A small contrastive audio-text model, trained from scratch.
Model: 30.9M parameters, log mel input, encoder arch conformer, encoder norm layernorm_no_bias, encoder activation gelu, encoder layers 12, encoder width 256, text encoder layers 6, text encoder activation gelu.
Training: soap at rate 0.0015, 2400 steps, batches of 128.
Data: 26041 training examples, 11.8 epochs.
Rows from block 2 of the text encoder of a small contrastive audio-text model, named by matrix and row number. Rows with one number belong to one neuron. Each number is 128 + 32 x the weight over its row's rms, rounded and kept within 0 to 255. All counts start at 0. Numbers have three digits each. After the name is the row's rms in percent of the matrix's.
After each neuron's rows are labels from the 100 texts, of 14976, where the neuron reaches its highest value: "tokens" is the input token at the peak. Only what is clearly more common there than usual is listed. The data: short read English sentences (LibriTTS-R). In brackets: how many of the 100.
# fc1: MLP up (text_encoder.blocks.2.mlp.fc1.weight, 1024x256), inputs 0-255
# fc2: MLP down (text_encoder.blocks.2.mlp.fc2.weight, 256x1024, transposed), outputs 0-255

fc1.20 099:181170155184082171186167096057123131131121131095122207115129137197145147120162153121113115139107142134129128152121098080094102212129110141113123165121073110098093142106086155113088115129063155114117165110198106171091130110085167085074134120137117118133142110127152102166087158106132143139076115100119158078115179128132135107141169093099138075099105097124091187089133158144108064074109086146075066202094115132138143151078100072111120130112153092139154158144107100138156138123161213111121130138139147162177152161101139112163128178160127188181076127128101074096103072154162101110113123100126164127184133145103149127106141107163081123121063147089083138105083125129109111130103155095134106161124108107159106139130097184125097135105095153028126139108171096073182158093137079
fc2.20 098:138058175083152109079156136124133143120111125145147044124165139102097105116120133145154153093192143146089185146117141152106118088136150095154135108122170118132097139137183110135185175142140091109118100106092084124112141125124149173196155055107083092090152102122081106151098108124086112167158106116146134130074118123131103091166107172109118177151105136102155071121109151089124160161163144142162134147131155133111179168161144175159106102127171135099112116101166106133138117163112108115060078148164170171149154103197121095166084089136155080113100110150122176123145224175169152163131133096146061172132074133123135087137095148116233122127201093115107120138167132139144114155132123162089109150097128184134058102086113049148114133137150086215106081170109117119080105174126142
tokens: "the" (17); "'" (8)

fc1.262 108:125120086111144123110102160151197148087112144120163161172154113154154156149109171146115137110130096086101140184153150076127150129177138119201152095147173164137126080200116156178136087081021132090144107105139063167189171138123169096162137120124110220147082053151155097115111092111142103107134120151152139139119088116058065094120126099169128159056088056122148123139161127110078142152148107110162142128094114194113129143117157111143114165108143119133128111187146136113144138161124179160092187122128107130164114098117111175100136068114094074065166163116118136121180166070166095151099164165111146150139124132120112118141116101158089113118175123121158130129110131150201089124118128138109151111166124127140083064142183180176144108201188111155140069085164125127135126140112135
fc2.262 106:136182165087169161119076107150085169151173135198110113091132153173108120106155141118114164087095158134139139170138151145123109180083131171169100151090155129078040145085130124115121101155166125180127107104092148063098119128133116126086138121059125144161129078114105109093113085142172122179159136081098141125061123052167164124126175177104164147110172173144124116074067168129142129166176186083106160127152127122120199129149119059139109097123142154122131143136111131150147156089124099036106138160129108177132182112163167101091102163170185109134152129166085120086121123071081168140086125114182088070131129125113131128098116146085129119137138088117128176127123141139169128151147167136186170139119177106084086126172159159156106124129123115189170112192115050111143094136173128
tokens: "it" (12); "'" (9)

fc1.603 097:136131111069177171122135144104132125115102095065098182129110069097114167196173195180161137150148104134179093104088137105143133068100125116132132145113144078144113156127129145114154163143089102144141131109081102099113168131143085137118105149110140127118179193126116065098081104158120152132166153116077135117107090105061151149108108136172119125057129148106148138127137154174144134040147098161131147143153136145203166089060125113128083146160143131130147119161143092194121127111108173120077123121148127164137114093152129154109043125101191183156145111103141194135090100166146193124182086137154197076123085181095127112140135170080195154097141098107127173165148123081085146107127164194126154125140127106193136135127117126127145092158128198068158160093088112134161108128183122
fc2.603 105:145167138165216094186087120162080153150104139168141121146141164107117163117107102138095072126111180153163133143158088128188140122160132106035141138130146156092155112118174065210102107101132103130086177128192137129090130155070110228135109130119153188154142129139141132098094154149152082173147147104117080146145108134168145125177156140111073186178128185120097130119162151150107169118088140094096141106094131088135132146084122131111171158110102106145111106139109159089087134122163085101109105153112166165072146148127155068084114149120108105132066081128123095155104143097102101092108105187102155162138157050157167158173185127108138174131148103086137168128131114095087115103109131078104140177105164157099106114173134082169108084080113126149126163157141148056162167138120067
tokens: "never" (9); "suppose" (9); "presently" (7)

fc1.726 100:124126096193103118131139082138096141153100113155107166158148103098159159089154110123205086135114168112103175121134119080109180111111140159092108140160147139131089126130134100051130117207139140112121104178139092110136135126121142111163194121113086104154149134074163132135123092145109099143221104167138137110075171075080078103095036124137187140170101139142130106120198080102129116051113136139164132102142074085105120116091142137175103110143161147136160110158077122193119137097081153173130189130163120092121169160141196175119116105139152070137109100103113054142140088101151121211155110134072126129164110074180092123139135134120118126099123151134132107064108124065098137182151171116151156122174118160117132102093122122179179087115123161153104100147154180118113095058136099
fc2.726 099:109133124150142150109139104108120129173097120116095140155158134157134126124126142100062149184132160127073154162114102234172072117140163111128123077064112130116160158067134177085082116104120147173158111156184195119150096156134104074137123167171128121156121130121177132185085170090119168130122101133163154114185051108169134150144146108077084144141135161124156056121099147143107115189133122156064131088118132144082103132110097083077116162115095145178102133176130131063078141125195131126114115073138173140139143054157068143154147146110045118094147145142122123147171109129103171101096114167081111116126187139116081105150159113161133096184110033133123071112135106114129169105158153152132136112114098092140108104180146164121124101107133144112136078125076111175085135148090190
tokens: "<end>" (27)

fc1.251 092:119115140086133109165137126153147130095183160110147166125106137126130146091127108158128151083087112126121100176136136124116166131118185064138099137090129123164154097085156125046090143077110106178140179078154078147110109124086095126112083095102106112126154151208150144130117178098104166096167120231171091107106105119141192076113104154151123150168050118105193128152100147101163202125187128162075216109111111094145154170150147090172157144121121123162135108152109083067112173141134131142137127220137074111104115154174142119147127134150159129139126168122138093101174099094121146093142159128130163114102132167114084101087128111130149139150151111162129163209127123096090085129139101121167143129112108066060192102152143123145008111125150166136123177121150136148142131143105119
fc2.251 087:133144127106126126140069103101127158132121082109134133159103119115120075154126177131136138176118111083159121126112102141128063127208177101147181157121175124102079093112123143091137101113058087147107087114118135110125124114092120158080038187169136116191070099111146136126175146204143084150100125145135088082124086141080127149090139136095163133065152089124170095148115153196110140163115100111148195144130209196147077152158170096137146199138154120097131087192099129183124167144156104101093110088090083124063159090130160130085131106132082132132099118157135062166116136134141133112106112101094111138145170126116151149125123158139119121103079068133118128160138132112122044109137144158146074169191127118128121150150118170170106123173155159117174045122085112156199108147134147
tokens: "mr" (40); "seems" (9); "first" (7)

fc1.589 101:148117088133134072177133113137099131133101093163127167173132143157124097151168096128132128138083093176118134095132129133143123136127141102149117094122097156072125090102136179108151147150122103100098070119177067118145126077171140097145137122087159184166156092160139119120061137146140132149108065120123120180092175149145127103115115128173077107146197080131078162103140120186097157119114113136144096127121113160158142128108126087131147209106140141158168067195077213138072161213088106121167134147121148125142081138128103117086123146146121105108070147077096110098102120123159087152151140153165197146171093098070176105149115125093109097050101137097126122167110118122175084157110141146135135188095119123117102131179197147118092109160099202204148093088080159161160205153102118
fc2.589 110:087152134153108125108066156130175126142191107094155092160132136148177123120156096079181111096124196133135156152112166140167116140072115178129112111153171118179180131163113060099107150122140185150120181137138166103170130171065127114149126116178085086108119097184151111148141094144106110159118183135137129128126119140098175140105115195084164127160092129160160121126089130099171072156154133143182124155096052107112127177094144145149188117161162080069116106069218133091129151125156109171117202128109131143109111094113171146107156118176114113140137156080106060110118116171109176137088144156159092109039129163129076139171149104170109150169163150144100116094175104116078158087135085140131149105138116123103148126087045137142129159167100130121109142180194079145110104124129083
tokens: "my" (7); "that" (7)

fc1.611 096:087112082115107111125139181175131145168112122104109131141144130147153105170143075161112101089063087118104124088105136108093102089111115121220114095118108083132113149116113134076191218099118130122071147115110129134116103102113154144092132176119129123142094113210117187092128116123135127128080127116147199042134167109136192073182157174181148089184109155134136122140135119115127171105100142123101126108071097119173153158121153128120121106093117141099099128126093087075138161152178126140105110109086058077118106139135103118144093131145128070156140065115090143133190134168132125139072115095072088154122175132115199093062107103127223117105137127135148137192119146135127117149110149167137084132129114164147143146069145120089154090099115197113213116087169140138190107152099138
fc2.611 094:104104146146188182063180087066209117186155107108105158110074159125105101094123135093119100143146206168109076105135101131119163102166204117180114129169142157141147076138128111121149132119152080098222120156098114120205116143121120157134163104134100101120080092059105136142119166121107120127125132186163080124163096110097111150123127138081067111115171123206100054115170103104139077100118165139141098146117159121113100131201133092131151154143119093184144099146158109102132167101107143143098123130127146154096144117120110142175173131109065112100158116176137137164161151055147144171177093144096150126098118124142096142110138143189058127174172132073165102136110120081125167149068100090122091154106112107159139160145130196112099108150163099165127153176139107083165133136144099
tokens: "<end>" (31)

fc1.161 114:135128081115130107176146188115145081114126112147114141196126110125148093120049154130111117159052101106126062153152097144099128110128192150126108091148171141143183120178122155185177120147175136115180128122130124113160090153139132110087068170173113154159143164114154086127147104100151061120157172112186134147102133131123188180135118144180135136123104139137143099229167131139104106134140155121086135151165149124119106173069158141131172152148120075052151154177135111118132113150111123158113131040104120130200166103061121178148131093104148034149108077119155114136113119149121142153149117132078138150136096148129095127022184126110095133116124115150185156142190139093112095090153113136142144156111088099142100135116134143104077133117147130159128166156121091077170169035138143
fc2.161 107:118137227114150127091099161124193166142138141096087177088187163090139108152145110057185138187174076166133165103136101185096160154183095105128105135138071086109091099094138116094147112108124151130107116152127105135073103135198149152114134066102141104133093126126128129166196135119098194106116075153117150096154096128108136125118107058096113098121087146080124169143165127149130114143152160094145076132092145139179075144161109067143132140145139127149122129159109118174107169150162171127049112178083151130096111143192169130129104104127126145134129132134132151154121101142198114107076194112169131108199141143137133053134087148125116131154099129073114150169042134089087123125129157087156115087156185118062185145165103162167155117122152152177138125107165170162129115163131138
tokens: "it" (37); "at" (12)

fc1.170 114:110135112146170182126100147121137127087139082047152077155134176152178116079095130085107125152086164103130151124153139067126131160156141114186178114098160152095083103156129130126083133138118108124150059117154143113101119147116152084092079149114163124150099125137107120135161085141047129215140113150122124137128183124115125096076151166082168155095125056190141211156098127098068136135132150104127122125156083033161124156135116121083098110104098117126085116105149149143097169101178118123117137086071175146142114140116147190147117157183075160148129093107068093173190141100130111081119151103125092136158117133157107165111145141181123168056127089164069139112152137158082120124151119185188147184109187154216135130157121112175139105139162122136113099096165134164119091149107136
fc2.170 113:091134163122126127143154120097140152118190137161122123119178134141109136115178099129161110027169167104133156125108108165123117119090170115190118101188065110131111092073109090166145118106114105069158154114110122148099074116124085075136170118104122151129169161132101126119118222115147142124117147089133154109072133106174162138133166129126147158088060176144110134069147082122103121141120082142073109192115136170140130122129127125189095132133145129104176130086142099154123150159067094158128128123181135193070160079164152115083157098126153202137134159103132137118114174128143142175099147086127152152146154140145176156081066133096116139148187079163170081123077095148118145165183203153097076164169121103127121133119137191105126163153167088145124111156150091023129166102152101
tokens: "<end>" (71); "'" (7)

fc1.537 091:106081171129165185152076126159123114136093127121081103142135085126147098123066100118063182148182129108114133186115102120094124071106124167163167105163137102134148047149145156119148085170100112139115175089113085157114092088138114148154128171180102206189098152139110106105090102143109111124166123144124108159180128100134136127182120105071110147112096150107165126136148128099155186152154108102221153123113106149152141072096098140151151085152142157155133137199168097112166129092138128104109113134169121124089072074115117071168071179125131122098132090177174137143179146142085166102183138093166120112119119145184129113144148137073164122123137167117103097153122156047141092118064204139129130095120168153102190112112116166141036179118165136137128096088115084118095141177141116
fc2.537 094:125093127115134108132175116116129162106147118122115110127119113165075101085169106113118126097084129138132115087084121143120150093129208094118119139118117152114145145150101143113126090139112093158134105093143175138090146122073151132104131091146108153109120127138111119187133158110118218136118136133091091154086151143122101124145108090208159036129140201063073101102129110132088094087117119113118099098124131083197080163126185137091147131074111176090106144098111064109121137151090099084109100121190166087068105094173123114131124169170085045112128140125198138107093072111179112156067116130169176107165143135185120139117141157094087121124071078128131157142061143090064062149151127145128100106131083084113133130110110135109143082082082132040181088119150183102137118180137139
tokens: "said" (98)

fc1.119 121:158197159089177177125139114153077122085087155153164069123105124127143123071036104086054155143155169134126138115119162117095159158182129147116166155075118187114153121116121118107169140114108129140116146123165086160146152104170137132105146135109079127079119134143132112171076121145098123125094127148130069068114131140168110123104175128098093196078118112136124162101164148088057136103094125150123105120130246122127107173197091183131098101175156143102148079146123100112049127105170128148166143106118099192160152181107138133078147131125108096121163157153182126156158148096084095091110131125157112166147075137106102144171140122095182184097139115146175145123136089181135103067091131143054154125130154098137119133159143117143128208146173129088107096100093156098133117108163072
fc2.119 113:061105157153116118120080163157108149154140100117139152202163102131126092145119144145186104172116139127119108171196116141114109074131103107137153126132144115098150120136086104111168123093192097132142134103166141138143083159065116117175164107133111163186152117075137120098153145134151179153181149169135113147144106097097189126146120091085100119150122126109173163134141151105150121177161181109126171147146061135186113184118124139133165065107094137152148132105128117124188184090114147128166182176164190095109116131097122078088130150118163093124090117136087064139121182199157172130160090085132141108070120094185176099076184085165085094085152156097109176049124106174118164147139129167138100190135143182160151172156159098149092080151119130125114158165121168061123178133166120
tokens: "<end>" (62)

fc1.306 093:121164168099123150082151105153183074111116158125138079100106149172134163196178123091130130193132137166099085167140015118113147126128147101128155100179126149184147125158122149102153090156113083164149090108146163175114162170142154090086220188140134127120111101139110121073056103128110114129148153146161164139155105140139073162186091160174158114180093115124116188102129119104117220159107122113124165165080122177133068105178087127133142119098132109095056118156165148156110102172171159133103112091089085095144092174133117130129053120135061099144158132077157138155118133115111085162184169087155114150133177141090089097136093127079145118128088088108133057131137102121151129164134161125110113090176112114161112149156147128117125097144140151075116133152121098152125158199115114
fc2.306 091:137123133141108101087182068098120139133106130093134083146117124132166078125155160120121110156176135107067147092116121210140168094099172074133078129220050153194131090111101099137166081078139163121178195125134118123102115185119151141161119136155184156109161197132130150150159077105135169160079132125098185111167135099129129093147116081083154102105109151128106120099081154127158106151135148103182037135101131154130104138155056161077143093189128068139161152167166099147120110146125105120093081111144130123092108119207147143133120089137152157107111105123142118130134095096090056104106135127097128089110139125165116124163069088084150068159104116090111162157139146143158096166156130176102156163073132104135188176075113093109097116099098196144103112162158164119100148104142104
tokens: "said" (55)

fc1.391 101:145097145109101076130124164155057094108143097112173119129090113154133154091145150218154148144143167094145093089158108123159106194130069097177137150154182116176141088090121158059100182107132139134120146136120107112116106119120140153116162126142118092124088159133091163096105178117115110162126059070124122110081125123116094134099070125097088123168087090119174150161087095092219111146113130160173082131141163105129037064116131122079135092111139130142171134127155103147128173166188158161159129099085062159096187115081120122164148133132104097102145152188141110172093106156152164077110111138123096144165134168151164125135174140170179147096059139149125127157124081112058117161103115112150110102131134152095100177096096121112187160125135175128157189132196089150093110083165113
fc2.391 102:134147184106233133111127164151099158149170159148202147120120135192114132126072111062138176148128094135143098115134134161128178130147075138071150119112067137131115141114122097135111199166149099159094125131117121157150212115078164109091106088164121102098151109127130117151131066128137078105139127121161107134183122145064177124097141092063134198124141148102154194176166126135122163115050052175146114115095180120155105180140115163161119122150141049168080095091113214110096130143168150139117097108153157127102112100188159144097069116206095145123100119123134081129153100178137136147116148152125187145108074140098108149149123096136112119112107100115100141097127157102109053147141144142140171131153116101148124114153135111153075085117132201127116116103124152067121121099168104
tokens: "said" (36); "she" (27); "seemed" (11)

fc1.162 100:120185131109212164104098144128173146164143129128136127094183094127089166126136107162162193128175159153172161092191147101081116151151136184174150214107111116111127141197125150109128158177153127160118116196124155150118172109118103176145129098198100140110135158123103139172102086152103192075110091178150169129084114195124074169116165137124133123145128148130140172084105117128140096103091118153140138150177109232120159138137110153166114100155133140132161066130136083171134091070106143098090166084130167091132132134082114120107119088170056131194124108172126069181135128124150068176138147129124107109164093124092094127153162132111112104128167099135103106070118116106154175128077114110139088130153148089067143115159162130147169111175134121115105144144079079122172082078103166
fc2.162 082:109171071135116120044115139079104131130150110160145137086181089132155179105098117081177120122141091124170134110150128115118171157090096181123112162134082103156096145198156190139123102121164078068125122124144135157191088160115074090124131163097070155111160115122105114117101093137096147149023159062161163131090135148145160113115094090112127146126144137128099175109126131139090147160140100100169130093137057128105100141133159063056116149181110151124125154150124135097144154154088076151127069122120146090103092171133091132097071154069174142116090063123077095097079141169102083095118105150148116122154179148090121083096082075123130179167151095177197131149175114126094122164118135137190105117168166149145141111124114145146097125133115175131060080170078164135146115104115144
tokens: "never" (11)

fc1.473 091:076077131135121080096140155105144125054143099101112131095144035128145053106169092172122144101118122110161175090114116156112079148160126141097150184141106123085123173103072125146099133097129170064109132083160146160133108113150163101105173115113062097107136136127090115164124123173114094163139121113114135149174164094076144123133122135139178089166115119067129113102094139138082152200141065119156129150112156138156149135145134112159123140123099085119106135077125219181088101095109118121103137123113130041108102085180164144093098126117058117113153098119130115053187153169120118133107100149113147192104077129102098092135148154128116124143063154129161132136125221095092107096141103158130087146152060146109114120136105140120065105181188181125180200123093091126115116093171142
fc2.473 082:144110158091143123082129129101097111138082163166116204106147136113133154142105141132154129136154128135135101139146086077176173124127106163147070103186173095119095126159149097143145151129083130196183170166132141090146090083070122118116134158132184102118093114133188178197149107120102135127126128143134147140077160154139078111159074141100093169168133139145142090103137120105130111146116089092130110134110189156071135166151110111098101125159168101133118127104134119114140166164128051184120133142098186080202101058172095148122119136192117111104121180160166105160194171143127188134079195101140126079169208180113184150102121143101156169178158117119132104101181115122140147103148150129072090093142142090193118130119176118098118160174158123036114137162108128143133078105097178
tokens: "upon" (10)

fc1.154 096:177200187171146116101175139049102135103130195110087109146191085140143132152150124059161098146175095075140098134094139192100128145167136104119135150137085106135132079125079125073118167152126116101111136180149124102110127114137147108092150191116123097212142213130078128157151128157116113140153166155159156114154145113086145127099144122095120136079177146122097099164129161123098115123125188113144106166089169124082135140165095167089138048143149102136147202214109106136096122101115140146115104141076089137107139124075105149162107072075077106136117104159145105133088092143154070216124140116120168143179117120105165148106204133086069141082166103105068109171125147085111086107141191118133171140151137142135178148119171129102110138139118115104096139128130099108086140120114172
fc2.154 093:107144184080135166138095119150078071125131150143181170087166096137107135086107139072124153087124130124140225126167059231111185112199139083172140162117125159130093180123161107131118098135158131118148160129116131103156137124179130146114111062131107152106141128114090182173052135123158146071104111096157190120122078123101102170172116048115127120110120155115116124135129128094107092164110091126150141104171184141122126101166100144153109164170096075092141111142157167141088127138066121123099127121108078119164098138117103089152148147125121138161126127145127149124131144161108095088138127146235083155121123130111137130097101091084117130084135175070097144142101093066107144135157087108127168111132232131088139107096166066151117076107134111111158137091156081082148057132129097
tokens: "said" (21)

fc1.97 094:147128103109145104212158120109154118145118082129110149195072139121134143111134135110084154067119134157167076107171162128125129118183112121127146174115134105123150173117138056192098125124092161159150130084188063136113105111095065135117170121164148096111088122072170138121113078152173120151050094111055122138132085165053153160125097089101143077134177196146185140152140138161069114138114125144116073097138116136138131126178107161114124135137175127144163127169171117137109174217107136129062135096182113179141160119156139140098109140190122098163108158154170103137134156120129112138219167144083164136095149146061120133112106141158127122102115164139145082128159129097192162164117142195108129136103106146128116148112151102163157083091139192119115162116176109124152134153209091
fc2.97 103:131171156148076108109148186105121162142128156132094156186118104210128147163133124105066132168149072205058151128156169123109129150089137111150130099159120129087101076106198141113157085178150134144115069092125149161149115166100128132102078195132149134129075111192163104129119146140131104176095179101123111146143137126091121094147077147156141168110177093083114094160124148151056134167113132132205103097058122114115206185131121144199128141076169078129102161132145095172092123182135120057171131165102101059165166161107134128134120182151137105149144141100127111131095161168188147122096113146154074145110087122199120108130158113109095160160139152118112198207113104090066103122127154157134105147125118127139168145139125095149133134089134109123078137156162130156152116127157098
tokens: "mr" (49); "mrs" (32); "because" (10)

fc1.600 092:147087167108138059078200149114125181118146081104155200161097066110111091172132116158156122128171108118125160131146159156146145130139069116128166101150176104141183107122055127092119174105106138133165122152119133157117170072108087160071149095158090112117160127111061167152144160133113077104158095141153122161092112084163080143107153167099120096177188102111214114100090160162135094104118120130112119091131156082148113068108134089156139082083090164164064079134140120095112086091140108102159102083079106162109131090104106112171138048069057145172104122112130074130126154151117156129101166118139169112172114071119112095134166202126173107112094147126123107136106157118123165102118067184146173101185144125159135140146158060147104157150146105120115169111112102115118175122111129
fc2.600 093:178153116140181113106147154123111098115082204186101100140132143095118135085106168134183071138141161129129091119137142072076108120085162101086123146047122143160133178113160146169158129143067132146136148161163079126123101114138091134163073089070128077106151105144144123169108146158097164144162119144131128116170127097122163193113086192158092100052123175129124085177127073189117115115123140150126122168164172158103177071192148144171077196163136162150102145143204187159140128126146121100136068136146127162092122109172122130119144102143128161168102137117183102152156096139181124098128137104118145123198119114132159204168159154119106123145187076139160140153133136126150126147148082098070081140139168176126074129142095125159144098118163077168140118164113086146133063125126069
tokens: "never" (8)

fc1.365 099:123117112137079117161097108130102155099092140179171091165139132093123089144147178107125179099171119104153125129102167163084102149177173105160179133128128104061179109177130152161141109160137151171101125114151163104130116149130190157170135120174167184183087169147136135155119082097107167160137041115137163078156156134130133121122157128084125165141071120111090129080115125131118147048180160119126115080131093149146116133105104146124097076119038119140078141123216190152113080133100154129124071070119153160083132181122074158111112088100120081122102085181128117111127152081150101160152184149150124076195127134112147140140136149105088130091187139150128119179127123112121178098105130194094139139158108117127175179120149075132163141129165162048114114126133126100130074088207120
fc2.365 092:137127104136143138100138149171114113160122154102134122126087115132144106156105071120204156094177148094144139108166134085131123119093143201125165112147176118122108112116127111083154153107117100102161155108154112206204127055103134105139156130123123176114172127076169168113139116131150101131131142142096175137133156136113162134123166088162126174073123092152086146166092107133090145112121060065130197147140138121134130154129158153185040185143115127089119150088116160089146156141135078142075124125110150139131093125104112137179086124082107140148084097076113069135122055142190121202176100063158208127123089089143184101110188144099206142169072081083124142126187176119057109130135114107075131189126147133147133130092141128126145083088108157104150140099163144145121176093126096
tokens: "said" (34); "says" (7)

fc1.94 092:188161154133058163155104137085161099103185075144130054128120058137096119080196142114088138155170121099181147138155067155132080174114131124083059146163110107183186074202112136150097048165087112122142093163184120169155137103107125139081106108104139087119141109143122155156141152156121150128116112081146133152163157181108172107125119152124152163172124080098129138151174079193172118122134145170179138156111110170156110137101159161132136120111153158105134040150070165135118161119110162188147103131091160102147081056155163124145131136162086107118169126100156104075132149173162120094169147142163123171151083110089096131115156115102066098157123179149128154148116141152060081158162106150122077158084124151153124126134129079137141153078129166140104088113162132122141119141171147
fc2.94 097:166118087144141096057157109153050086148131161106116170143127145120163109128102147119168102105083133082089090123142206141114143176125119143146112127092131145145103067120111164152099157123078139163077170129058081120073162127101116064117175163139112117134092123133192123108145141076132130114126183179144117088123072130100126219119138160082106114143140184129187144135110137092180064165148115152133147119153145112105148119120155086091100097121128106100110150133135141153098074107135161108162134137134136148097159148148089136206137122156193108155136131130092122127034138131068134148124134093109059084145149114111052099091125084176129130144122133136124081154097140166105135115111102082085171154141110163136122145119070149074130116170123128118106186083117073204188194199129146
tokens: "my" (8)

fc1.722 095:109082117095128109071146146133126158161153168136130130122106136093139123142191137114100146138144157132115140130130057116137121043197140111088161111130139113111134091146152129093131143172176102136105191139135124120149142147147111096128129180106078115126161083172207135163174146077090094154133164119089078140101137179142155175085132106125102143071110171144214139137125134146218137092140115099169094152062102149212182163111119164125123108090140163123151115159101188169178111161144124118082109089073153115067113119098120085112129128159071117069122146119077124088129117167135081151109138153144123194088158202100129152101132185157082140161146153070144111093119142117134072138176133174115148137135095216123136128135118052192174156171117116144141126112117126108148140172178141
fc2.722 090:151130155130069123065153088124086076099091062133139119081118120154115153177098125135137176139043158101152083065124129118110186097109181133065090123171155094139170067128142096128085084125139121114189130097094138114114130134033175096067150143144133110113159100182118102183134117124128109128084148080069123093144096180094150134155110130107140080155135169156146173147133145201176125159105105107156108146156116167087082132102157117092172143104181130086134197130156122137051207142115110126121125142078134110101064063156208092133144123105179109139114155122159161172115183145133116127129142128147135141114121154172099102110107122146122090125079141141124103149130141106128147182106150155168154133086132087177144156082101125158090156142114102166174136130079131176164142113084071
tokens: "said" (22)

fc1.449 098:153204142095147149125158161165133160078140158133141149132120131105099131151175144172118141169102126112139166140157124111101147080190127137131089146159179136187124137180087126109096178166176169117121168210077131165116106080134104135122143096144152187094069087163183101103159165073116157192156124136130138181129123097068176044140150155204101135167135112121116151103170089117118107113140152153114099138040139125130069137065114152131087091157122074161062165080144140129100088189130140142151126175139164130172156096156121104085098117154151088134127172104151151152095175077122162166125145082131133109104098164160187087142146102151137123125135119174090105181139076203089131112101140088117106117141154106109093158150101189141147155098130060121162116123119127140156180119107159
fc2.449 093:076143113105153071142105125149156140119166165060171191083114094085176172172092166124089107194119146052127147159070135138121129114123138190154148112063103136123107176133150144140183105180091160139077135129110134139131128156149205156120093143101147107173125136161087126125141132123186133139149055105094151156126092169189093207131064116103162128095130130081179180111129154166116159120087132082071119103209125169115193154142090134134174119141133130106162125082141135119126110111084111097149099168138157171124174187144185150089114119100184161181114118145103159079153176129104105092067119147145118094131079147116114124163099104140147184095153162121140116088166137100151181100173114169111100097083066121146101106069110101140116165107113133132106143142129140096089145175115134
tokens: "it" (9); "me" (9); "the" (8)

fc1.384 086:105117130141075145155161119170160110153123130134163138141098127095149138121139102076130074148083138146149124187135109132134138133093111190156097128056092100124140110198182163114138108078119149148097136132120116078150166137096118093122159155085099090120144176206132097152153183169099104110193165142083125102125141130055107105116132165040174158151206109119162150080105122182161137118163064084093132149128155143121138167161117100155111188130147100148128134121175083163126164113136151095163064119108136150114144117107197123116043144126090054175068084138142163136118168132075076187122103114179168152089134128174135128115110105168144072101112144139167091112100120127115140105162182099143142106092142170171166200174091131155120119133152137108144126096165149116155096187181095
fc2.384 092:144139119066093108091084045103129164129121130154159120100160169171092132093202115142156165161125150108183186108187146114094113169102119076098181092146109122141081112150129110114124159127067136162178121140133134122133121125127129123156106130097081108125086103116160074146150146102163102090127165117105171145145091123100129092112151180106092084101086124138067049094119089161088086132116165134127087137139136185021132111193144141162173062129117153082184100133129110106096182179164097116127195126123164144119119150106090137156108121146099118157151109138182126116131121136202094152049148111197166149116134146206100098086146126156117104134108136155107115165107085111124090160168058081127142135158111128119114166105128119117095141136175133058088137073088171134126077134163131
tokens: "<end>" (84)

fc1.140 106:157180083102133111185112114128094139107136123139124148154137097150187137175163154126087129126113162125102018136141132107126137184174188168083184175155135108078151118110135096074087174126180106137109136097229059151093140121164139134119137109189126106103106143131122078124080153131120104149103121156153122149160056093065135190091133131132145083123072122135127131129082139148218086112124209104172106140140117107156106116081133124078183047109117137135132171138117102121123173156100091089107203164198149123079110152183159082133097132085103088132097108152165138150122113163124105183106101096128158093098154128170142154170131131109129121106105063108118128159125139120149099161157122129140134140127130153104079160161174158171100132130102174098125165129109180144104135108189166
fc2.140 104:118104115092145066150138173158138137063130116098131115151095074123119146159090135121206118202136092156155123114124149099148150069124143146151117112108142088167162174139147149168141082121101170182130151174117137133137133130136160129115106150138172076086157119143107118094067109150155095096065061150121132105124077160078155126156137125123105108128091141162090104055115143136114153164065051174117185166095131049151140191122087152076110131149137118111115112088127087161059142145160086074124149139115176106190181087117144076111088132106060102161142086210154186122138118140161101151134145110143141076093148146146118096175143121069094145137141130063117142125167092124096126068086112165141164117145114206100131163123172132155093112111140157155090189128070137134084143130124132
tokens: "mr" (39); "mrs" (32); "its" (9); "said" (7)

fc1.542 104:093207100129174152119187123141198137120209179139140086100147115139067181140112157120170141153165146096079149149157143134156153112117140064150071127083103184193158079158138095137146172121143142061149069107093139111049127043131109122116158099127067137075112116076113105237132107130119112150145166075192150161131171110139144124117107168147118099108181088104136116094102151136104110136101093125141131121130127120165168210123079082098138138104104123124135134126151169126133138114121165135137183143128167149167105125142088109176149121097128064116157083105153149132121180077169107140161085133105141214171124131103099068133148121110108075127176159113100055127175111120132093131126133141135164084145119176167096114102117116095135131174158141163107155132161123130134097141085099
fc2.542 107:147144174183138113127044161108065094123137148164159183125171105145147094129122160145115147143123166152144080136124144120110179134161140094065155137129096128079102117077108168126156093118139166130154192159140128167193137208153163090143144160169154177083136109149115151078141114116125111174168123130184143129128127154128111164142152110058197141131150191140131135124095144198138114131142156107139152096136154154109080076186151142149137150183166091116089138113073090134136114071132160123155109090138141135155181115120182144084067129144145164160142103213089094146153141184120075128124099094179136111151169111183122170168121158137125089182152101123085153116142188123133144159172109173157092099152159157144098132140128158066106114128099102110104145089045062116189185112132151
tokens: "the" (22); "a" (13); "to" (7)